config = dict(
    model='image inpainting model',
    dataset='regions of photos with short descriptions (Visual Genome)',
    train_examples=50862,
    image_size=32,
    crop_scale_min=1,
    horizontal_flip=False,
    task='inpainting',
    loss='mse',
    arch='dncnn',
    norm='batchnorm',
    activation='relu',
    depths=[18],
    kernel_size=3,
    stem='deep',
    widths=[96],
    init='orthogonal',
    optimizer='muon',
    muon_scale='spectral',
    lr=0.017,
    momentum=0.9,
    nesterov=True,
    orthogonalizer='newton_schulz_5',
    adamw_lr_other_params=0.0015,
    grad_clip=3.0,
    steps=27000,
    batch_size=128,
    epochs=67.9,
    lr_schedule='cosine',
    final_lr_fraction=0,
    warmup_steps=2700,
    weight_decay=0.002,
    adamw_weight_decay_other_params=0.01,
)
Rows from block 3 of a small image inpainting model, named by matrix and row number. Each number is 128 + 32 x the weight over its row's rms, rounded and kept within 0 to 255. All counts start at 0. Numbers have three digits each.
After each channel's rows are labels from the 100 images, of 14976, where the channel reaches its highest value: "patch colour" is the nearest of a few named colours to the mean colour under the peak. Only what is clearly more common there than usual is listed. The data: regions of photos with short descriptions (Visual Genome). In brackets: how many of the 100.
# conv: 3x3 conv (model.blocks.3.conv.weight, 96x96x3x3, each kernel summed), inputs 0-95

conv.62:199086053126131120119119068101125154145168162084161078122115218081152118149102109094129111110103162168120075143155154147171137172177105164118179145147143120109113123114173124102148111135101098131126135116126123198060150083164087154158117113132054100178143125124152150102166139161123095129
patch colour: white (49); pink (29)

conv.17:095145137100040098186091167189125142125145120115109159116171111131111143090159169152142169167130174091130079136111195172092108108116154066185111135075172091144096155129186132113142148100169093173127158104095128151081080157169147131122152144134153138114127106078186154159130149129100115085
patch colour: white (37)

conv.88:132122156149074122148172174159141094127111137176176138119166146150151092141176131160136155117163068075101160081126140149147086147154081125071119152119151098168110161144105140124151136114048049089193146142065124109075072138075124120155148132115171117089133140142144140164096154072131116084
patch colour: white (35)

conv.78:169115106113175116071201164155150122115099145123112058134111165082073144089105155126102098138168084161150167125128097136134197094092155163126132120193121092125121114018113140114138101116132160108127069139135127171119154148123123156099111075135174075155103136177095142156121117105079150143
patch colour: pink (45)

conv.43:160079192122161177165055130116134101067169109071091187083147105195165139040166149142130109159117149115074134164119086128174092157093117090101132139134075171146200146075141117113122130166080107120132138126112119143151114129143142137130172142122118153137158092127130161108132186121116130099
patch colour: white (27)

conv.64:174152098079145129162116138087113141137122130122117130087067159141192143136109166105091093038101105141091100142161154105164088074154153196104124152132165120087169134183188143079152170108130171118116077142132122087104172156163175116137120148179076168136122162135113123116186127085122100134
patch colour: black (38)

conv.41:095094092127121098112153085134136097068187159143124106122106138085170096068095191172125192150114130103193130142167139121096174138135101157074167106126093122120112117137039104164100134122142150114107166184164109127158143093115129125161153141090071172123097179152147107184139145112086085152
patch colour: pink (38)

conv.1:168166055108093097058145109127151132106134096088215104155100175134162141140136136195166113187121147131069193142119179102141191116098165163120130094106157128133168118160138118099150147162103101167139157147159139156109122098118138142090183107143124074148120124129147119096158104056128084108
patch colour: pink (50); white (31)

conv.68:170143151114117125138089096136107196175160148135197099106151141118158164155060069119184095141093109109144152107083075120182165172168152137092154120114111125113140139145065079130101174157162121148128101100113160119115135119121165143117135134097126127062155092110144119147121214075084096187
patch colour: white (53); pink (27)

conv.50:078087198167145111090107112111124142116130067137068129149182123139117102113130115128138139097147149123162087102108157116053130110139054108108169119120101119150121162104080120156168094105138164066101146137199150091071151072128140133163104080139101167089125167164157100135164109188080133165
patch colour: pink (29)

conv.49:132126127090076089151104147187058153136137084117110150121131148120109145145186146187108163125128112146191127127187120159133131092140102085092143107104219093126166153091092174147115173144149162124150107161163125077106114095138086128177107174165093209177107153109176137137115120143099097109
patch colour: white (30)

conv.66:121139155124107172113128150179113229105151178161151122074106110096164177144176137088067056115115134146139132120145066135125113195104111091150136112053128147095137140117096128100096129052140113147138137163084148151098156126103213107179090135163151093151103131119119149116116133106126117099
patch colour: pink (26)

conv.18:120172101164149144161141162131052131114069121161092125109136167175129094141115089118171096145197151159108197141066132095177119121135119111106157110143162151100195115174136162150121185163100117104220098112123113129104120149112055159138125122139107158129132109094105127105111149109082115201
patch colour: white (35); pink (32)

conv.85:148092123073108130031130128184110122100119151129121164101076101116127127168140106119169118119154100096108134119180169146026171127132113153116087160139180115115107150111103158134118161094169140128148105130145113048074132128115142108146088117176121161171091112137118118131121071052114060147
patch colour: red (31)

conv.42:145142140113113135157120137119167130099133157087127156120071211106162157128098104132140154080042169108192112158059098098135122134134134150087112136185093107158168070106140075130127075078146144130066183129162131106111115087140169096181140123084086075146108130125138113140106116171095161141
patch colour: black (46)

conv.48:118226155138146163157134111144081101149093093193099131121150066118117143154132100097102055074123106142105159130122144164133142187128123120105103083184111143089136193135095140136138164123169126136112158097069133153167090085117187165143086133150154180056177123097139112128147139131123107158
patch colour: white (35); pink (27)

conv.20:177143171105127112091225094136178169086109046108198055149099137140126128128129111144112128131098124114136161074135128098172187091126142093124138126108119091138135107069080116123132115145100102105101103167078129110171187160099163099100091160129101111139147107048111123123095157142143120149
patch colour: blue (26)

conv.54:135088131102107114080136100083090184122147158183164067053117147104094165184062124094133156103136114082162145184112109149142127146177115155105127141121146150187090158144109130093122102092147175155167096167088084063091144093170155106137143135150124132119115095114130144112124066064095104107
patch colour: black (52)

conv.6:131152076110082177104107066166120116132091090161134085071022141160126081105117114158102137127187142149078118098170132102155129129178141201104122175127163129139116178176178117139159167189128093113155108124134096142130177109128125153115109123134078133150135122073136132092151073121153099145
patch colour: pink (42); white (26)

conv.36:147151199101140151097147098154196100118129137114167093125141080152167096090112139090140123147144126185152149152143146122127112130115170146121154103097104125079102118055101159175098093162122032164128126142125092182146103094077138121133128071143084211068113109138138149102164161140133173096
patch colour: black (51)

conv.63:108088088133097154122102110137103156134159068161146130163053086121148132179064165090103070117186147178130109165139091145062109138105148120135094087115167163143149132163125147121104120107199087128172109190054211134151115147108122110124144111164128173115093105105128152142096166131122121142
patch colour: white (50)

conv.53:102122057161191150123170149198097118111177103093199103127140150114139106128122090117169076168113150108148175107125109068169133168102134145117128111150124120091211117153075101136049098163133126113155125166086143150128180160151123134076155094142138081134093112134104126122103167159135188139
patch colour: pink (39)

conv.45:143173139087125098119128088168102121093138134130203099168053157102127115131089108106178159132172129088144114063137112150161111102122140186145156185101130085143075168141137128064162104122075134143142125127129138042111130106136133118129112083197127131124137112242134107140137138135115090120
patch colour: pink (36)

conv.93:227141115092148141100088147086123120150112123103145136148120199146063109094129131089168102141120134120147179099070101139172138111094153108194137060151094129104165124114191110127109088122124113112111168123148144189094178109128108119055120159182076138139152150119148176114120123160147080092
patch colour: black (42)

conv.91:132099174154192166062153115104144123128129131153139098146165119105089162158195151143094064102130139167123075192114134143036165148121142070084160164103125160093119156090069083155121127141142096131101164161120087184130154132057115125123125103141123110157150147138110108095127105189147157146
patch colour: pink (34); white (32)

conv.0:109117076141099102112094155129123148178137101173132094125110115151154111098110081194057147123164121162126149122176187124112096103191099087102112095089184079087147120143144218225108118144138133143139091085107168176162110088130136138095170160137106153160140104138148152111127156136133133087
patch colour: white (44); pink (37)