python train.py --model="image inpainting model" --crop_scale_min=1 --loss="mse" --arch="dncnn" --optimizer="muon" --muon_scale="spectral" --nesterov=true
Rows from block 5, named by matrix and row number. Each number is 128 + 32 x the weight over its row's rms, rounded and kept within 0 to 255. All counts start at 0. Numbers have three digits each. After the name is the row's rms in percent of the matrix's.
# conv: 3x3 conv (model.blocks.5.conv.weight, 96x96x3x3), inputs 24-35, a 3x3 kernel for each
conv.0 101:120128190121170122079073104125123153125116148116120107140100074092135100146088118088113145074132134155093142174175111129128132147108134117104148150177086132194149128152160106118129154137140145108090048166119062159165111114130159170200109161118082085138116121152140107134129177175142120128123207180133121158102098112162176172
conv.1 101:113148136149138118111116147158092161142100137135116111183142104111083119091017104163142164177140211166139159137124125130099093160134090149131120110168117156120150134073144137119127152117160112095144117130157143134133062107205080087138133100115142102127199130181104138167122117161137110096138094181168147131170120065145110091
conv.2 098:183100096120118102167121134167156183126112137111077108118122158148150121133161140155118129134106174111134122140094160165139141142110138159162156110170159136178175147164127116175119103112146114153116129161150124120096124100014123107070168126154213187179126130133114156178104103088117142163055072176111151145069144120144177182
conv.3 103:137104060159155181117188228139097134143127185105109127133163089104128060120182109177131137127119098133127152097181209139119171068076142139115141121185114129160138133134171093081104127081118151152192109099110159074106119112108090142073095131115113093072113133156126168157094079083113070116165139137175133102146135104088119072
conv.4 100:072147223153139131135090067146136128124163135154112122079091095045037086158080092113089124130137136102108119089113071093150140132083172161247182092139158163135150132142132132135150156122159169155143093099166147142160057099092164093108096085160166121106141105089116132082148098161173125100150095104135112130101161147136103126
conv.5 102:166139139075113134110060163114103103164150141139107119147158150140120124098110087131154151131103176120044098102114126109097096138054097147123114137144173152139155147108151182160137085133092102104112103149084162177143055051093148104183086074126120130141120113131118158124137172147092132140114111116175112148153127158142111153
conv.6 099:143125203110143173099085090123086108152107123125104137173120130216124105117129155069108087114107146089124161145125150122087138096093152163168179141141154110146109173116136120132166084141143151108145134087103172149150114120176117139131138140131094065054145099108150121102151125129110090095140182183147116100150128157143207222
conv.7 102:115163132117072157120111166149126145097136159142100148201149104221198147143136069113087121127129124102170140068068049089168110103141115081132157111164161091117129074141139114105149126162148170095140146125119117083076084107158130101192149143174138107144093114112101147108140122142117070085121172116118205171075144136124137105
conv.8 099:142124149122097130081138154119161112087129096128182123072080120096118176120132202159128164096125158174118102122120121071118144151140119187132094151169113109100138105141130122132124144108108116129068135105139083105137112145093134122084130096160081124122106110084127115138082124147068167143118164174137146127144173111094160078
conv.9 101:069016095182174187147194182133141128119132102105127166104135155039133115097106129111142122104104132119116120151170181113120185131148158103101112129150128150183151171145114076097158155141137087181138113120112081067107106079089082082130080079147150102102122111152121166116160149113126155107055083204101117127062060111106146127
conv.10 101:196093174153137174174102124152208180125203112071118093092133110113135111161155152101148105130127125141127147149124113123114110121142143170188141132169169127104141163139142155105109156173129198218146134133134134116149090103129152081088140131074141200124090127105156209127128189120143159134174179197117186191119172166090130198
conv.11 095:105121153133151151113082152142122125148124140140107107167132158129131134106096148187112150170131132093209141167121159084110158136086151110107112068094112127136157168099124175128135143104139076080131088120187103123128108184137144149141119111158103051121140096077157069140116125177199067128121096124096096125122095141171130182
conv.12 099:133215186146152116088132085074184140058108127093135145111117099178134117108097090108138133161140105169174096160125154138126128109146120100149110136124136115121112166158115219135129126137122136189145164152158135149161097093143178144138172124141100195088125172107119158113134108167099134072089098112110165160102079154126100117
conv.13 095:153203173090113111031086110113121127179153162089102125146116160097160156133137174131113095141102154181127142114125175087126124114082107118121093126155090076147151182125132123132138130141146136123058131157112133169145168124132090155099140143167136150112129171213137127159064074087137107112103122148102143130150172228125146153
conv.14 098:163162195129141061136106116129076135138148190146122123119177150088134145115127126145123093146129131136109136201173117119088101152132094122117131140143149108125137123130092108138087067058045156137171184136091126078142095114086069211069132141105095135149117128159132128106092095083121139109108126149144107177094078174139112113
conv.15 102:110110098129109108120161128101143128112105107101078151123123174153092102107127155100100093135105124091136115155160132138162156103132223184139118144090178095141118172084120085136182158165225154159157094092067119108128121108138128126133140100151090125090062107132134096063156166151085092110033140116120117164147085097190170107
conv.16 101:154090105129117147164117137114116112133143110102078088116147156138122126147182066123144078137141107095145083183159207057100191096098179127106116128174083162124129148093156138163127106138117099109132138144092134116100141108146095144131111093053165088118162156134123172154124099117100150101195126145134107077135116112168136141
conv.17 104:066105154119147151100113123197185152121134106102123127121150150141165177084083090185131101084155108067121085114142101113099139105157130110155144122129145137102088128103128124087084132139114137142149128132152149108161103108150139112101104088106177160143170142099161056085078129103163091125089163104149160157147118094147076081
conv.18 100:101152123067124130113208151153141099154123127116148148146097118183087133090092080093148118157159206101139132085121106139110113130145108122134110120138106078108126133150140140170118121159080174120129189142164081162145133136139099176162156180105152105091204079100158095095114065134126213179153081127161141119172123111092142109
conv.19 099:198123150217157109128148093142152110118128145142160125162130139130116119148111090137068053125157104095143102097144173124100156137127147144113109091096138148121135102181129070144126120090105170217169061111134089146151060082128175190120100080099089135115106085131095064088118146131092133085090084115156092125163140100193210120
conv.20 105:204160158124116105136160109123084106127108104068124151158112112107130082137198190113158152132151166124134075181108062141118139151096111222091055107122139136123166105133108090125156079148182123115100118101148126145097153157094117131118124076074110020090170155194082125099135129126111088101128083122111075140155170147114106091
conv.21 100:037154102135163152114110099052109144140158167125164161125109102145115164133107101104128135146111137136129099089135111135104135087149165159161127132169146127110098106138165088148157109192122116197114158135133120120109154122093090130131134118130117089202096113206136109119170152142089134167104145114095156129102136188089100146
conv.22 100:161137168190099158211140101113131118140150160159146160077120142151116152093102168089102152137154098108155152120115172102111105137108119080122122101082135107139161138187162127172220079096151136094142106134140159145118186166182146093165106112180049148097091131120116111133162137043131097095174128099063126218132106149107075093
conv.23 101:166096111146076085131107110154153158139108087105078059088102131149095132177137105152126166144046147144099124088166167151156192118105125127175135138143071121093127136136150076165124081154149147143108127142100134123142137125136171134135102114129168067151162068091145147116122177131162078133119105126121138133142111105138141116
conv.24 097:120134153171122091084095111145126160120137131095125078133184115131118119111150107082146170109107113151135142116108116110086112210125110143179139136117064136178108080111137157161154049145107094100118160164117111193132137101139114130103135095148153119120197144068121151170116122103077081129108131154103094112177121177117054122
conv.25 101:190168131156148132158102091124147134141090101120108177142135116135134133137167125113101122126149131133082103150135091117107122097080121099102175144099110167180124149174141128160127145187205122135158129110156119118134132119096145134136090071062112174150101141146117080096116136103094129092094156131110125190148112179173158143
conv.26 098:098075158170108210132068125072119135087092126073111148121147148157140179185115222139065116151112124144123172137177140190166150152131116095125120081138122116130106205129099151136109180152149112148135118160138150204075086103118129115108109142129112117122118120107201114142148154137099079087087071125138151164153087171162126139
conv.27 099:174184125129156087123141117189162151089157103099125106105113156122132159182123169146116127153068108125124129154121099128168116124177068159120057102128136100125127126139133095101089096162107171141189129176167095107043127161122092093089095133098148135117155041103113088148100125152100115136092096128093141170093109094085061109
conv.28 103:055086102102118111150139105162120115115137122147127109139114141116131128159112123119176180115163212130164137158169095115143132111086097115109135112080127081121172137127103163130134142098123187147149123131137160131162087141113163127148124118139131107148143156153109140160051102142098137131103053185156104121128135106127153160
conv.29 098:129139083164094050140165148098151131096105128181120125117115141107133100174128104161171187080116137156146120114076102120128130103087113102129135137138119117129162163172171108149158092055102136145147089102136077107149098076149092088116094068135191160156133120163197165143174170163146098106152109135194133121089124128175141141
conv.30 102:163119117150158140146145092096115128066125126108099117076110094142135095097163104055152096064132106052064124103122127111094163097108156097120091152078122150128129111122133103126099101139113139099137136118121131161190205164125167116105150139056070176131123187158130122169125087113115102109122116109192184201122114152129108127
conv.31 096:109092082123092054151184199144102114132139143123094078133133168091149097110123092112122133137176163121114116113154206182171161124071140124107161122127165136138151116107114094132102133144155123215097095108131142167149098092070165086160133075100200158153143101113164113120094105078166099167115126131103149101061147142099225170
conv.32 100:117118085147131116156098107102134043106124083094110099153153149193152128134093136100113147101103098077149086089120122146146112162171129086072104121090130155137167133203159112131068113147130126100120154087153126137180109124117193101111166092120121162128118099129145142152125123174130163127087134113097180166115134117168172170
conv.33 100:115083098157157108120160166201173114149102124112113086115133137123140170101165136146163136140212110122126113130127124117134125085132149110154163107117101094149132099098066147117131150120122161088097198143146119097155130084172113097159126046168178122118165198189152114149107059059142111190104206130081129177114126198111098092
conv.34 102:072126136136113110159139149112088112163142133128156135187130122096119145107166141167142168236137134151142075104121139128072142183135151118105166082166178116171129151151129135132164153125096142089097137149183143129132115160166097140133133152127156118149129134122132114132154152139095114143077169115198140164186125122184144071
conv.35 100:152050118134165135139165150160126126096099168164150119179173199136112117116145093127144142102119102065114102173172158145089102147111106074125143121109117150163168097106151101098132100115142138147209133140126056104121218113149147107133109087118196169137124073097157139173105109132119138136088123101141174112114157134075140087
conv.36 103:128118093171210190135133142172132158156156123090120115140180141125106119178164198105138131126140111110124112118100105134083128156147190160105102149136133166159152086137112094113091119104096123109132122092149180162150148146098199150128151117121113148193164136163157118143183137070158115106209132099172173209112132170131169141
conv.37 099:140160110126144114214165135110089126121159153147133118117102179124130128180181143145102123150107095120133102133130094104092115145103159145072115135117097136104073099133162165156137178108158108126103188143111096092116112133086099098079121118168140138112106176140095178143134106064158118097179125174136144175108113147165111178
conv.38 100:121114126099144119113129094165146145057107128139112156079110153091097130157102138167153156143102091141102147197145153183126134117091151145111075083112133103106108112108116095112161193114054194175104074156139109141093096159103051107128056180150190174159109098074172131141069147135088108129144153111168183126102165110141108155
conv.39 105:139144122099141150159201144131149111078114134193173134174148167142150142134102079083140149126152130199118144129062088118105132085132144093109138099115157103111121151122126143091118150161131105154117122158153073151106135141178157136123101132073141090078130143130123112140073120126080122104116133105142135131145159098053070120
conv.40 100:105194144151206140112079124142130145145098101105085086124094142115105128170200126185175156135062135129117107148174166121071183123127087155120105156126138182141147096136122051115082151158136155117189149128115101116108122130098101148148102073114142106119139109162101129132138106156128060111104107135089091099140155124158171194
conv.41 101:161137124127083044149147156143165141101080153163124139133168124150162225153109157091102116089073171168041133164185155129127082103133131129088131173132076118150125074070121132174185113139065136160137112091104102097103170141134096242103065154136185160139145078131151110076154114149160210097102108114102086100161123196152109159
conv.42 102:145115147137154158136103080165168119115105101160114116176137143141102092193116137144162110163164106179148080122131075169183093134130063112117125138130117125110141122095108167115121147110207091093109062130113135127116134138147120138173107137121173187076129130086196195143072114125134132116088154145142157189136164138105125093
conv.43 101:126174177117056047178100089170130096137149146154153133139100117125112143121146146047099138098127107125155160118134125144149130129188144148170184146101141135123136151178105168133080122106140108125110162111148203161130126159081115110062197165120107128094163161098117162136092119152098138122142165131087086108089145127087107128
conv.44 098:131157169140157187105073150153141180112121106188128137139124111126122122123123135082105127131113112140140081153119126143133137069101143119131090067128144159143153140081124204069097155136142137149113140122079149177139151147111130109097132106107110106144092142114104170128079144091189129141104071093105167109120147144141098143
conv.45 096:146135151048184123065126146148135130163154104066154114052120170125131131103178153169118155143136115112167099109099123106159119100091093089111154113175176101123146125111120122132147147148133191152086255193169190134108117155122111075074159134127100110125078133088148140123137155108091096076132090105148140090114136126089152180
conv.46 101:117172189125085152175095051123106085150154120115101125130120122128152147098109134134107110151139103073153099160149109162128175054079069152152164082095135178127131100138110164146070177179161078155085116144092175131156123113150164144105174161126094109096078121131126138116092099172130137073132119145109103109169087102129150142
conv.47 101:048060102085181141093154141126168150116148120084114132085095096112176110145165143178192048099213046095101112211181099126197091092147084140139167090074103118113144150165141106145099084128091132108141144114158185147109104056078156111151052081123068107083077167155149113127073123110134183135115154120125151093164168097078139164
conv.48 102:142112140187120126119102143106121108151129127119143142181126076187160122154156099150167144167146148125127137086086106136122129105094116086102134149133083128126086112077076095108080108170169074099183098102127154081089154177119179123092190126162146116159130091078208132052116106054075093124082115141154120146142100132213102142
conv.49 098:061077089093054047073124068110104166082099118103128149105096108096100136118114063087156129112158187117129200149092174209155153183095131174154124135167094144168132103119170124152185082134136119103116108109093104098077130069164096110109120164160127121170131115122156156123116163092118142153118114101076121153105130136081080147
conv.50 103:079042095105073098135127110181166122104107140106133117086088185118152144128120130232203082152196171111120114137115134164103135119091090122135119112105106178140109078094144093109110160144137072134118073118097107137108084106167236181112155086121146109123147095114103112076110124112119129101121151134149120142102113112127147125
conv.51 104:144111064133157119111212169153189123123065111156135131128188059084112128131175102080138095121164136109134174115140149148134136108155101154117068166142149133097075078098131116066157121113096125094114120155159151097066161079137107125140085160132170202136102100141110144138210060123117158136128080076177168141132122168107112134
conv.52 103:163126137113121146116113129113109097103097150187104132149128087107113097075131145115115089169161092098116103067162177109113131093086085146128138078125135147158119128114111112080128121088082093181129118104136150138087097104166101078128134116102139087129090099111104128085173152151107131152180168100104116178126112167107071115
conv.53 103:140124105137145115075138148135127116160134143085088160191157159127129137157124108152085110127078103165180139137163094111084114178213150111155120115133103123091139122122142133114130137151126107189062144179118180094127127120156146104121141165156154085145212108174132133152143094205109133172198088140125181103144193090096091085
conv.54 102:176089135151118132136106092094118144073117131072080132154119097109083123130123100132162140102143121143186145147093147155108094142071148128093073130099141109122135148175133106093103117077093125200152149134115101089126170139142150113150165085132172170164137131115168207145059130121140102114106092156120124109098091042159158081
conv.55 098:096082056093068144081108139155138136073068097079169138157118130117128148124104109190135161146128155146184118164149145083075136171160128106132144111164136146161158105069114134158152090093132097108156137150112096155108153125163155172189146154152155105183149131177111131158169067158211150167153145129151129115141094132100061107
conv.56 101:174133089131099109144148141181145151099110074092074159163139194174169146108167152174105132152189102076180126124189143116161150119081118133105158090129108116148157163121126164116172148144147158148088141129138097138120086133118157124168181139151173183200067166117100125137130110197075135202130147163152119150164112158107179145
conv.57 100:129177214119153115089158159110155134143128151112078122128106122133126167089095109103092097091142095143142143114072108073132167122168170090123161080100120065094125188129177160078070150084087108140151126116119110128143131127116177129134143168165117150154124150181164161136113183153110148067124127122148126149158137128136115114
conv.58 100:133107137128138133134110094077188123113099184182157105184117113140147104125186160134142114099155098148152129145141115116092171091124120124146199108133148128112113133121115146166104131115052123119115147129120101138129207080158157111083113131204086114088150185098138155125107086098068138084094071136130126121102124130091107125
conv.59 100:129161161136103125118126183125107134113091082114133128112117101132129126117138123164150194124097128091092101116122164141126191175121167172115141170171138155116133066165145155116161103122107144113096172146118134177106128132161135063143142135126119118021121102056144087090151156088155143113142134067146112101181121114126149170
conv.60 098:091131111187136072137133137149060105121130191110138132143127127114114116159102036208161095143174163104132198138194161130134139131146124136156153103113156147099127091093140113117129111160154110121074127123186133181111067097140179147129083153139121165140126140118133113133081069154082111125061110045138078076152156117077080094
conv.61 095:096112186081123147129130135170142181124103128175087143084110088159182081105130157186108149152113170168144145152146166078079035127158184099103116098077126151128108127093110177146209162090116138146124115069139107080109103139104181104162156169181103123149128130132165109092120167119210171149107145137147097117114111104111076063
conv.62 103:104106146138121171097137125101162123098067106204179115113108100116120180136168167163125095152091110108139097083148111117172137156146138081095129077141116130138159061125070093125108119101105095148149118121114091130099163087155113143146148092090117113112158156162164143141062074114132135171135143146060102099126124065146111099
conv.63 097:130091130146102089116123098151131134119101122100122111170152158146120197153100111167147068113141107177147105113106103106103164180113144178105099146074101147097123074093097133122081109121118136100122142168094117161086089120144103129100096146161133136136119187129154133093128099120123103136106138126115127126171156094134076067
conv.64 095:116164165135175112077081081108158155157110147184129163112131094129086095138121107101108139121114137141141125152149093152148099126120055165129173164123122139144119130125149093139141087160177126137184146168148157154105168140155154141141137147197048100139085150130100138128175189137138167143175184143145175155127117163147167145
conv.65 103:088148070161145063102120122108120097141134116095101113101117130101120157131114185170220100164156130191130129155140145142118145131119124098081133132149152141147162178107064183093100120174153107098173128097172179103141116119147131130109092182173099079167133091164177152183100129135122158177120120130114112096102119118114102136
conv.66 101:136180131084158137156128102118099147079157156140116065136150146158118092135107122135146140107132134204094104101084070132197162116163146088098099104130136148133157124145148139127075106174118126069161149127114138122112124128129107144129131163102112134097143161128138141101108135142089050110153163169125133102135090103124110139
conv.67 097:145128129095099120140133122119105123106193157111111111081128168144127131170081194219138167176130142128122148143102111182203124090142163128141157121123106130075113145149123111136148118114134116114103117165119071173132151180160155126096186186135148133106135154092153081124107139076084086095087132057049104112118115152127152144
conv.68 102:129214176101131071096134162138114099131108115103078118178135176171162109132113130152105143144116104147143210144061061134152143136149173137129105106140164144128126127141111152167115129119119049135113095134119121136148094110104109176116099162120209121111154142138173106139113100121139070065115159075106139107123123084169178143
conv.69 101:173138181127118072121119071125099142127157117119082132134131148143173130143133217140144178061167113101112138092090165124083097081130146106135169136104144090111112110111102118111114143127181157107121088170127088087116173165132129101145101123106107095088084111135077124120080132091120146165044094147165173134120153137072128096
conv.70 106:113084088140101076156129124096154157105159110131168117150122109177204115156088126114199137059169151106140163106149153102134136161145089138175199178109107126147116081134135147152123170129103080066128128127089094093128120171100104168137118096061107101132106069160121129117116097081112113128160192215108121126167132098123120119
conv.71 099:090109170159154163102114130149104088103118103131110110109126154112171071150165105111137173085137152069065150127135105141120132128118148128136123137110089171154134139101133193101193227081154120085125132146116124120085060094113071076132103114130069139103086131076107096083127127139121133127077154128116042115141137171076051133
conv.72 099:103082094123144089166132121114110126146158195084136128160131110113111117121090078108104099138133144182168142139091111136161059076088090164132154142143130132107123094113141131139151105106117127166113100120126156145121139115175107184146079153169082051086180173140128100117064128098139142100069120133097076062120148169146128129
conv.73 102:174167162173185106126074109097104146119128096097047120173091156201108140156131130121061113108113140048071139098191177135173130138141199163098130140065120095120166149112126171125119168071085110064181134125119158122131176158114128158093146160053083111119074151164077121144157143179129136160159184122150152135189124118151154122
conv.74 101:069141155102099168135139150121093144149109075135161096168151127135146093147116088131176117122106123116111176119117137128101112105151136101108113133160173118146138188100130178104151139140171101129106121163102148086065126180111128170052138165141097140118105152132142167171181197055194089088107089074071102139132124115162188186
conv.75 101:099126138148120122186174123099119128163091148122094107166126165171115203136075164163151118088131126109124145129116096094112127130113107106116149161151112129137107140127098169126094147133079142110117167120054152119072175193130120107090167103135082152175094085095148100135162148096100172157094182157150135177087122120076164139
conv.76 100:108094139125128173178174123139107097147120107158132147098135090125162167127136159127105115141100110035105128107097064163128138094082085132104145172118125117128170120159139077137091133109129134181100110139103066086149161135151121055115080045094127124140136097150113138102142124163099101158126129181088144157114130126111127116
conv.77 102:128117041147116067162121068160137108105140139115110130131149140150136125122177148111125207121081194124082176075144087085110147144161152144152118111095100144115152118142090157112112130152135098137114079092114080140099079111151115125166109106076083139075177147140110123136124126104109186109195195145096103058145183095114129100
conv.78 097:136107028098127070130171104095114091134109117110103086114125173120088123186177145141126135136127060141135089118155148179141153113129158124120096157065144112114138118124120091061167126101120041094071113130161104145147091113128077072120157155131086149190129114155094124101219196157146131171149136147061107072155097105097134144
conv.79 100:138181154129142170101116132148137145182119118143166163170125106125127085120127130159147186142148120138091185138095142133084130144176123135123149124103103071132127119141172156084069180150141119171141119148148130138142188128130131132146131069107132156128104128106137091155038114139147122132101076114143112163180143145127071148
conv.80 102:084080134080102095095172092155136151076067124119136115145107130042125121072110159122074099067182130140151151062070076117129121081091075093088105095176071149119138124110105157123153138105162123154149164061197165069111139102142202056121201045114091122095064114111102074178176067144134120109080129139142080119151116155143141056
conv.81 100:133109107137084100133187136139108069090097120108106115163158099144171141104091135107072110107114114153105174158162082126138090076159074109131089137104125126124137108173134202141175080144157139085129185143149125147155138135111118159105123186161153121076103144143149090127121137152093081079102108104108095105131135111117147148
conv.82 101:109095123124116119114157167146209146138182153112138112097098113105110133146109155152120170107111149146122143170151177152069082152118089164194128100099125159119109191142087089118138091092148091135168098120115123154101120072099173145184119119112153137113169151156111100084113130140127062097149104124101133142131111100129123170
conv.83 090:128124123130106079134137142185111154138086146184159193170132103164152155142147101106083080108043093077130138090098145141112131230151151136129111144131175151150154124137150152107163153153134130134119138115154120101136140161157076089026185121062131133094100146125134161108162136107138077138168156174119142152125132173130162173
conv.84 101:100129091137166135094049096096128106123147110156140131124106153100115088134114206141055108159127124147154149074095151095153131148141044141131130103124102132147112165169153152084126160115084073035131090154165085115159088175046075099090152172118094072081105144166118153116096165114090161116165179095110098089147106116137147154
conv.85 102:079095119126142114054175138091151130119090128109120134087121094120106193139142146108120116093122123087094105133111143128104144097093109099122103067080102109140108103149173108114148088141072074116171043111169134156155188097120164089109160125167130140136124078085132118090170060083178177182175153093120099139111092145155084190
conv.86 102:049094091139164145181151094152144112129128125162119134159115135106125127057138077099091116170105121134140095147153093142106109134118126082145181112129097136163146199172174098213170100074140161149153159177133105122140094065099072154108129121106073124131142125110088164139142107157153133146134077114085144143124137180135129101
conv.87 105:130168088148167158130112049087116117079085108155104119143099136099144185075096105078134106126086122199137121085080116173171169198141161140111139163184142114150089128121074151148090129120125118125122087142159107117118107161102146137115142113133146202127135066124103132127127128122121183116168072097146116125149111125118113077
conv.88 102:089112144111183140118090189140108102168086117118086111121159058117112098137117114091117167060105175111081122106111119064130107170153121188208137104130082154121093158124137161108115111120065153167140119136127067070108090104099045121140188156101119115168109114139154124147106086048094048148109106138127144135131106117155137126
conv.89 095:127166130083096095147160125158125099097068126123211204199197134124186123147179069072116193114120086102135100119141146146101069157154177117081076069102118090089158127101134165216227165136118187132106081087165110097160152115101151159104126116124111175192104163152101103116128100104092115181129072081127065064167177167103107103
conv.90 102:105106075108101107128112098156131120134175138102107111076126131131134147147141154123097145137150150135124152165131152183138094129137143090114086092129098129125135091062169108119171175188175064051120137133152102127122096093105146088088118133156098113109129150137134171100130083111112074105123066087121154119133125142138154113
conv.91 094:210131155117099141185188234114106148116143106146151104160110185167151144170093147141150119126148138132153171136129132160155067121151159123117133080146137129147129198148166161137090153152093099181166151174158112082135159099083110089136107124116080116185073137130139136126117101078122094103138099098095033083196106206069072060
conv.92 098:145148160111106135130150163110133116132095106120098141126110089136085144132190134122191155159099117161132115150142117115144122150167123137186205132153120103116097084138115112131127128180147142202114184161119139150111188106120120135124149135151090143151112116164149137137097174113144179114149170186108072156100098155074106098
conv.93 091:084100108140082139162124148164135161101143152114122120104097170132073116103097131095138145106149191103178189135155120060092104170163091087089103095086134119122109150069141117156164160149143139181150084137136121132145109115132096175191106102155158141147118118087149173121091098082082112114095121106100160158084140137087147124
conv.94 096:173154170185161127111060117164157160152147113113150197131134133146153154132128114148118115109122124087076078088139122133163151118118087254242238232213185218187230192167170186158154174158169116153113093132091090116107167154191172181176139158182154173120110128093126111081094090073151126118148102172108101106101154170135117135
conv.95 096:210128108207148106143130144078101099102151137125125083108123212090159190110146088128106122118161119142188163170117171143146118143174095068124116120102123134119101109120122145092141156170197131164198170100173200163148103149138098112155126147150151113117126159143124178120109105094121073116074119128152118139093121105110161113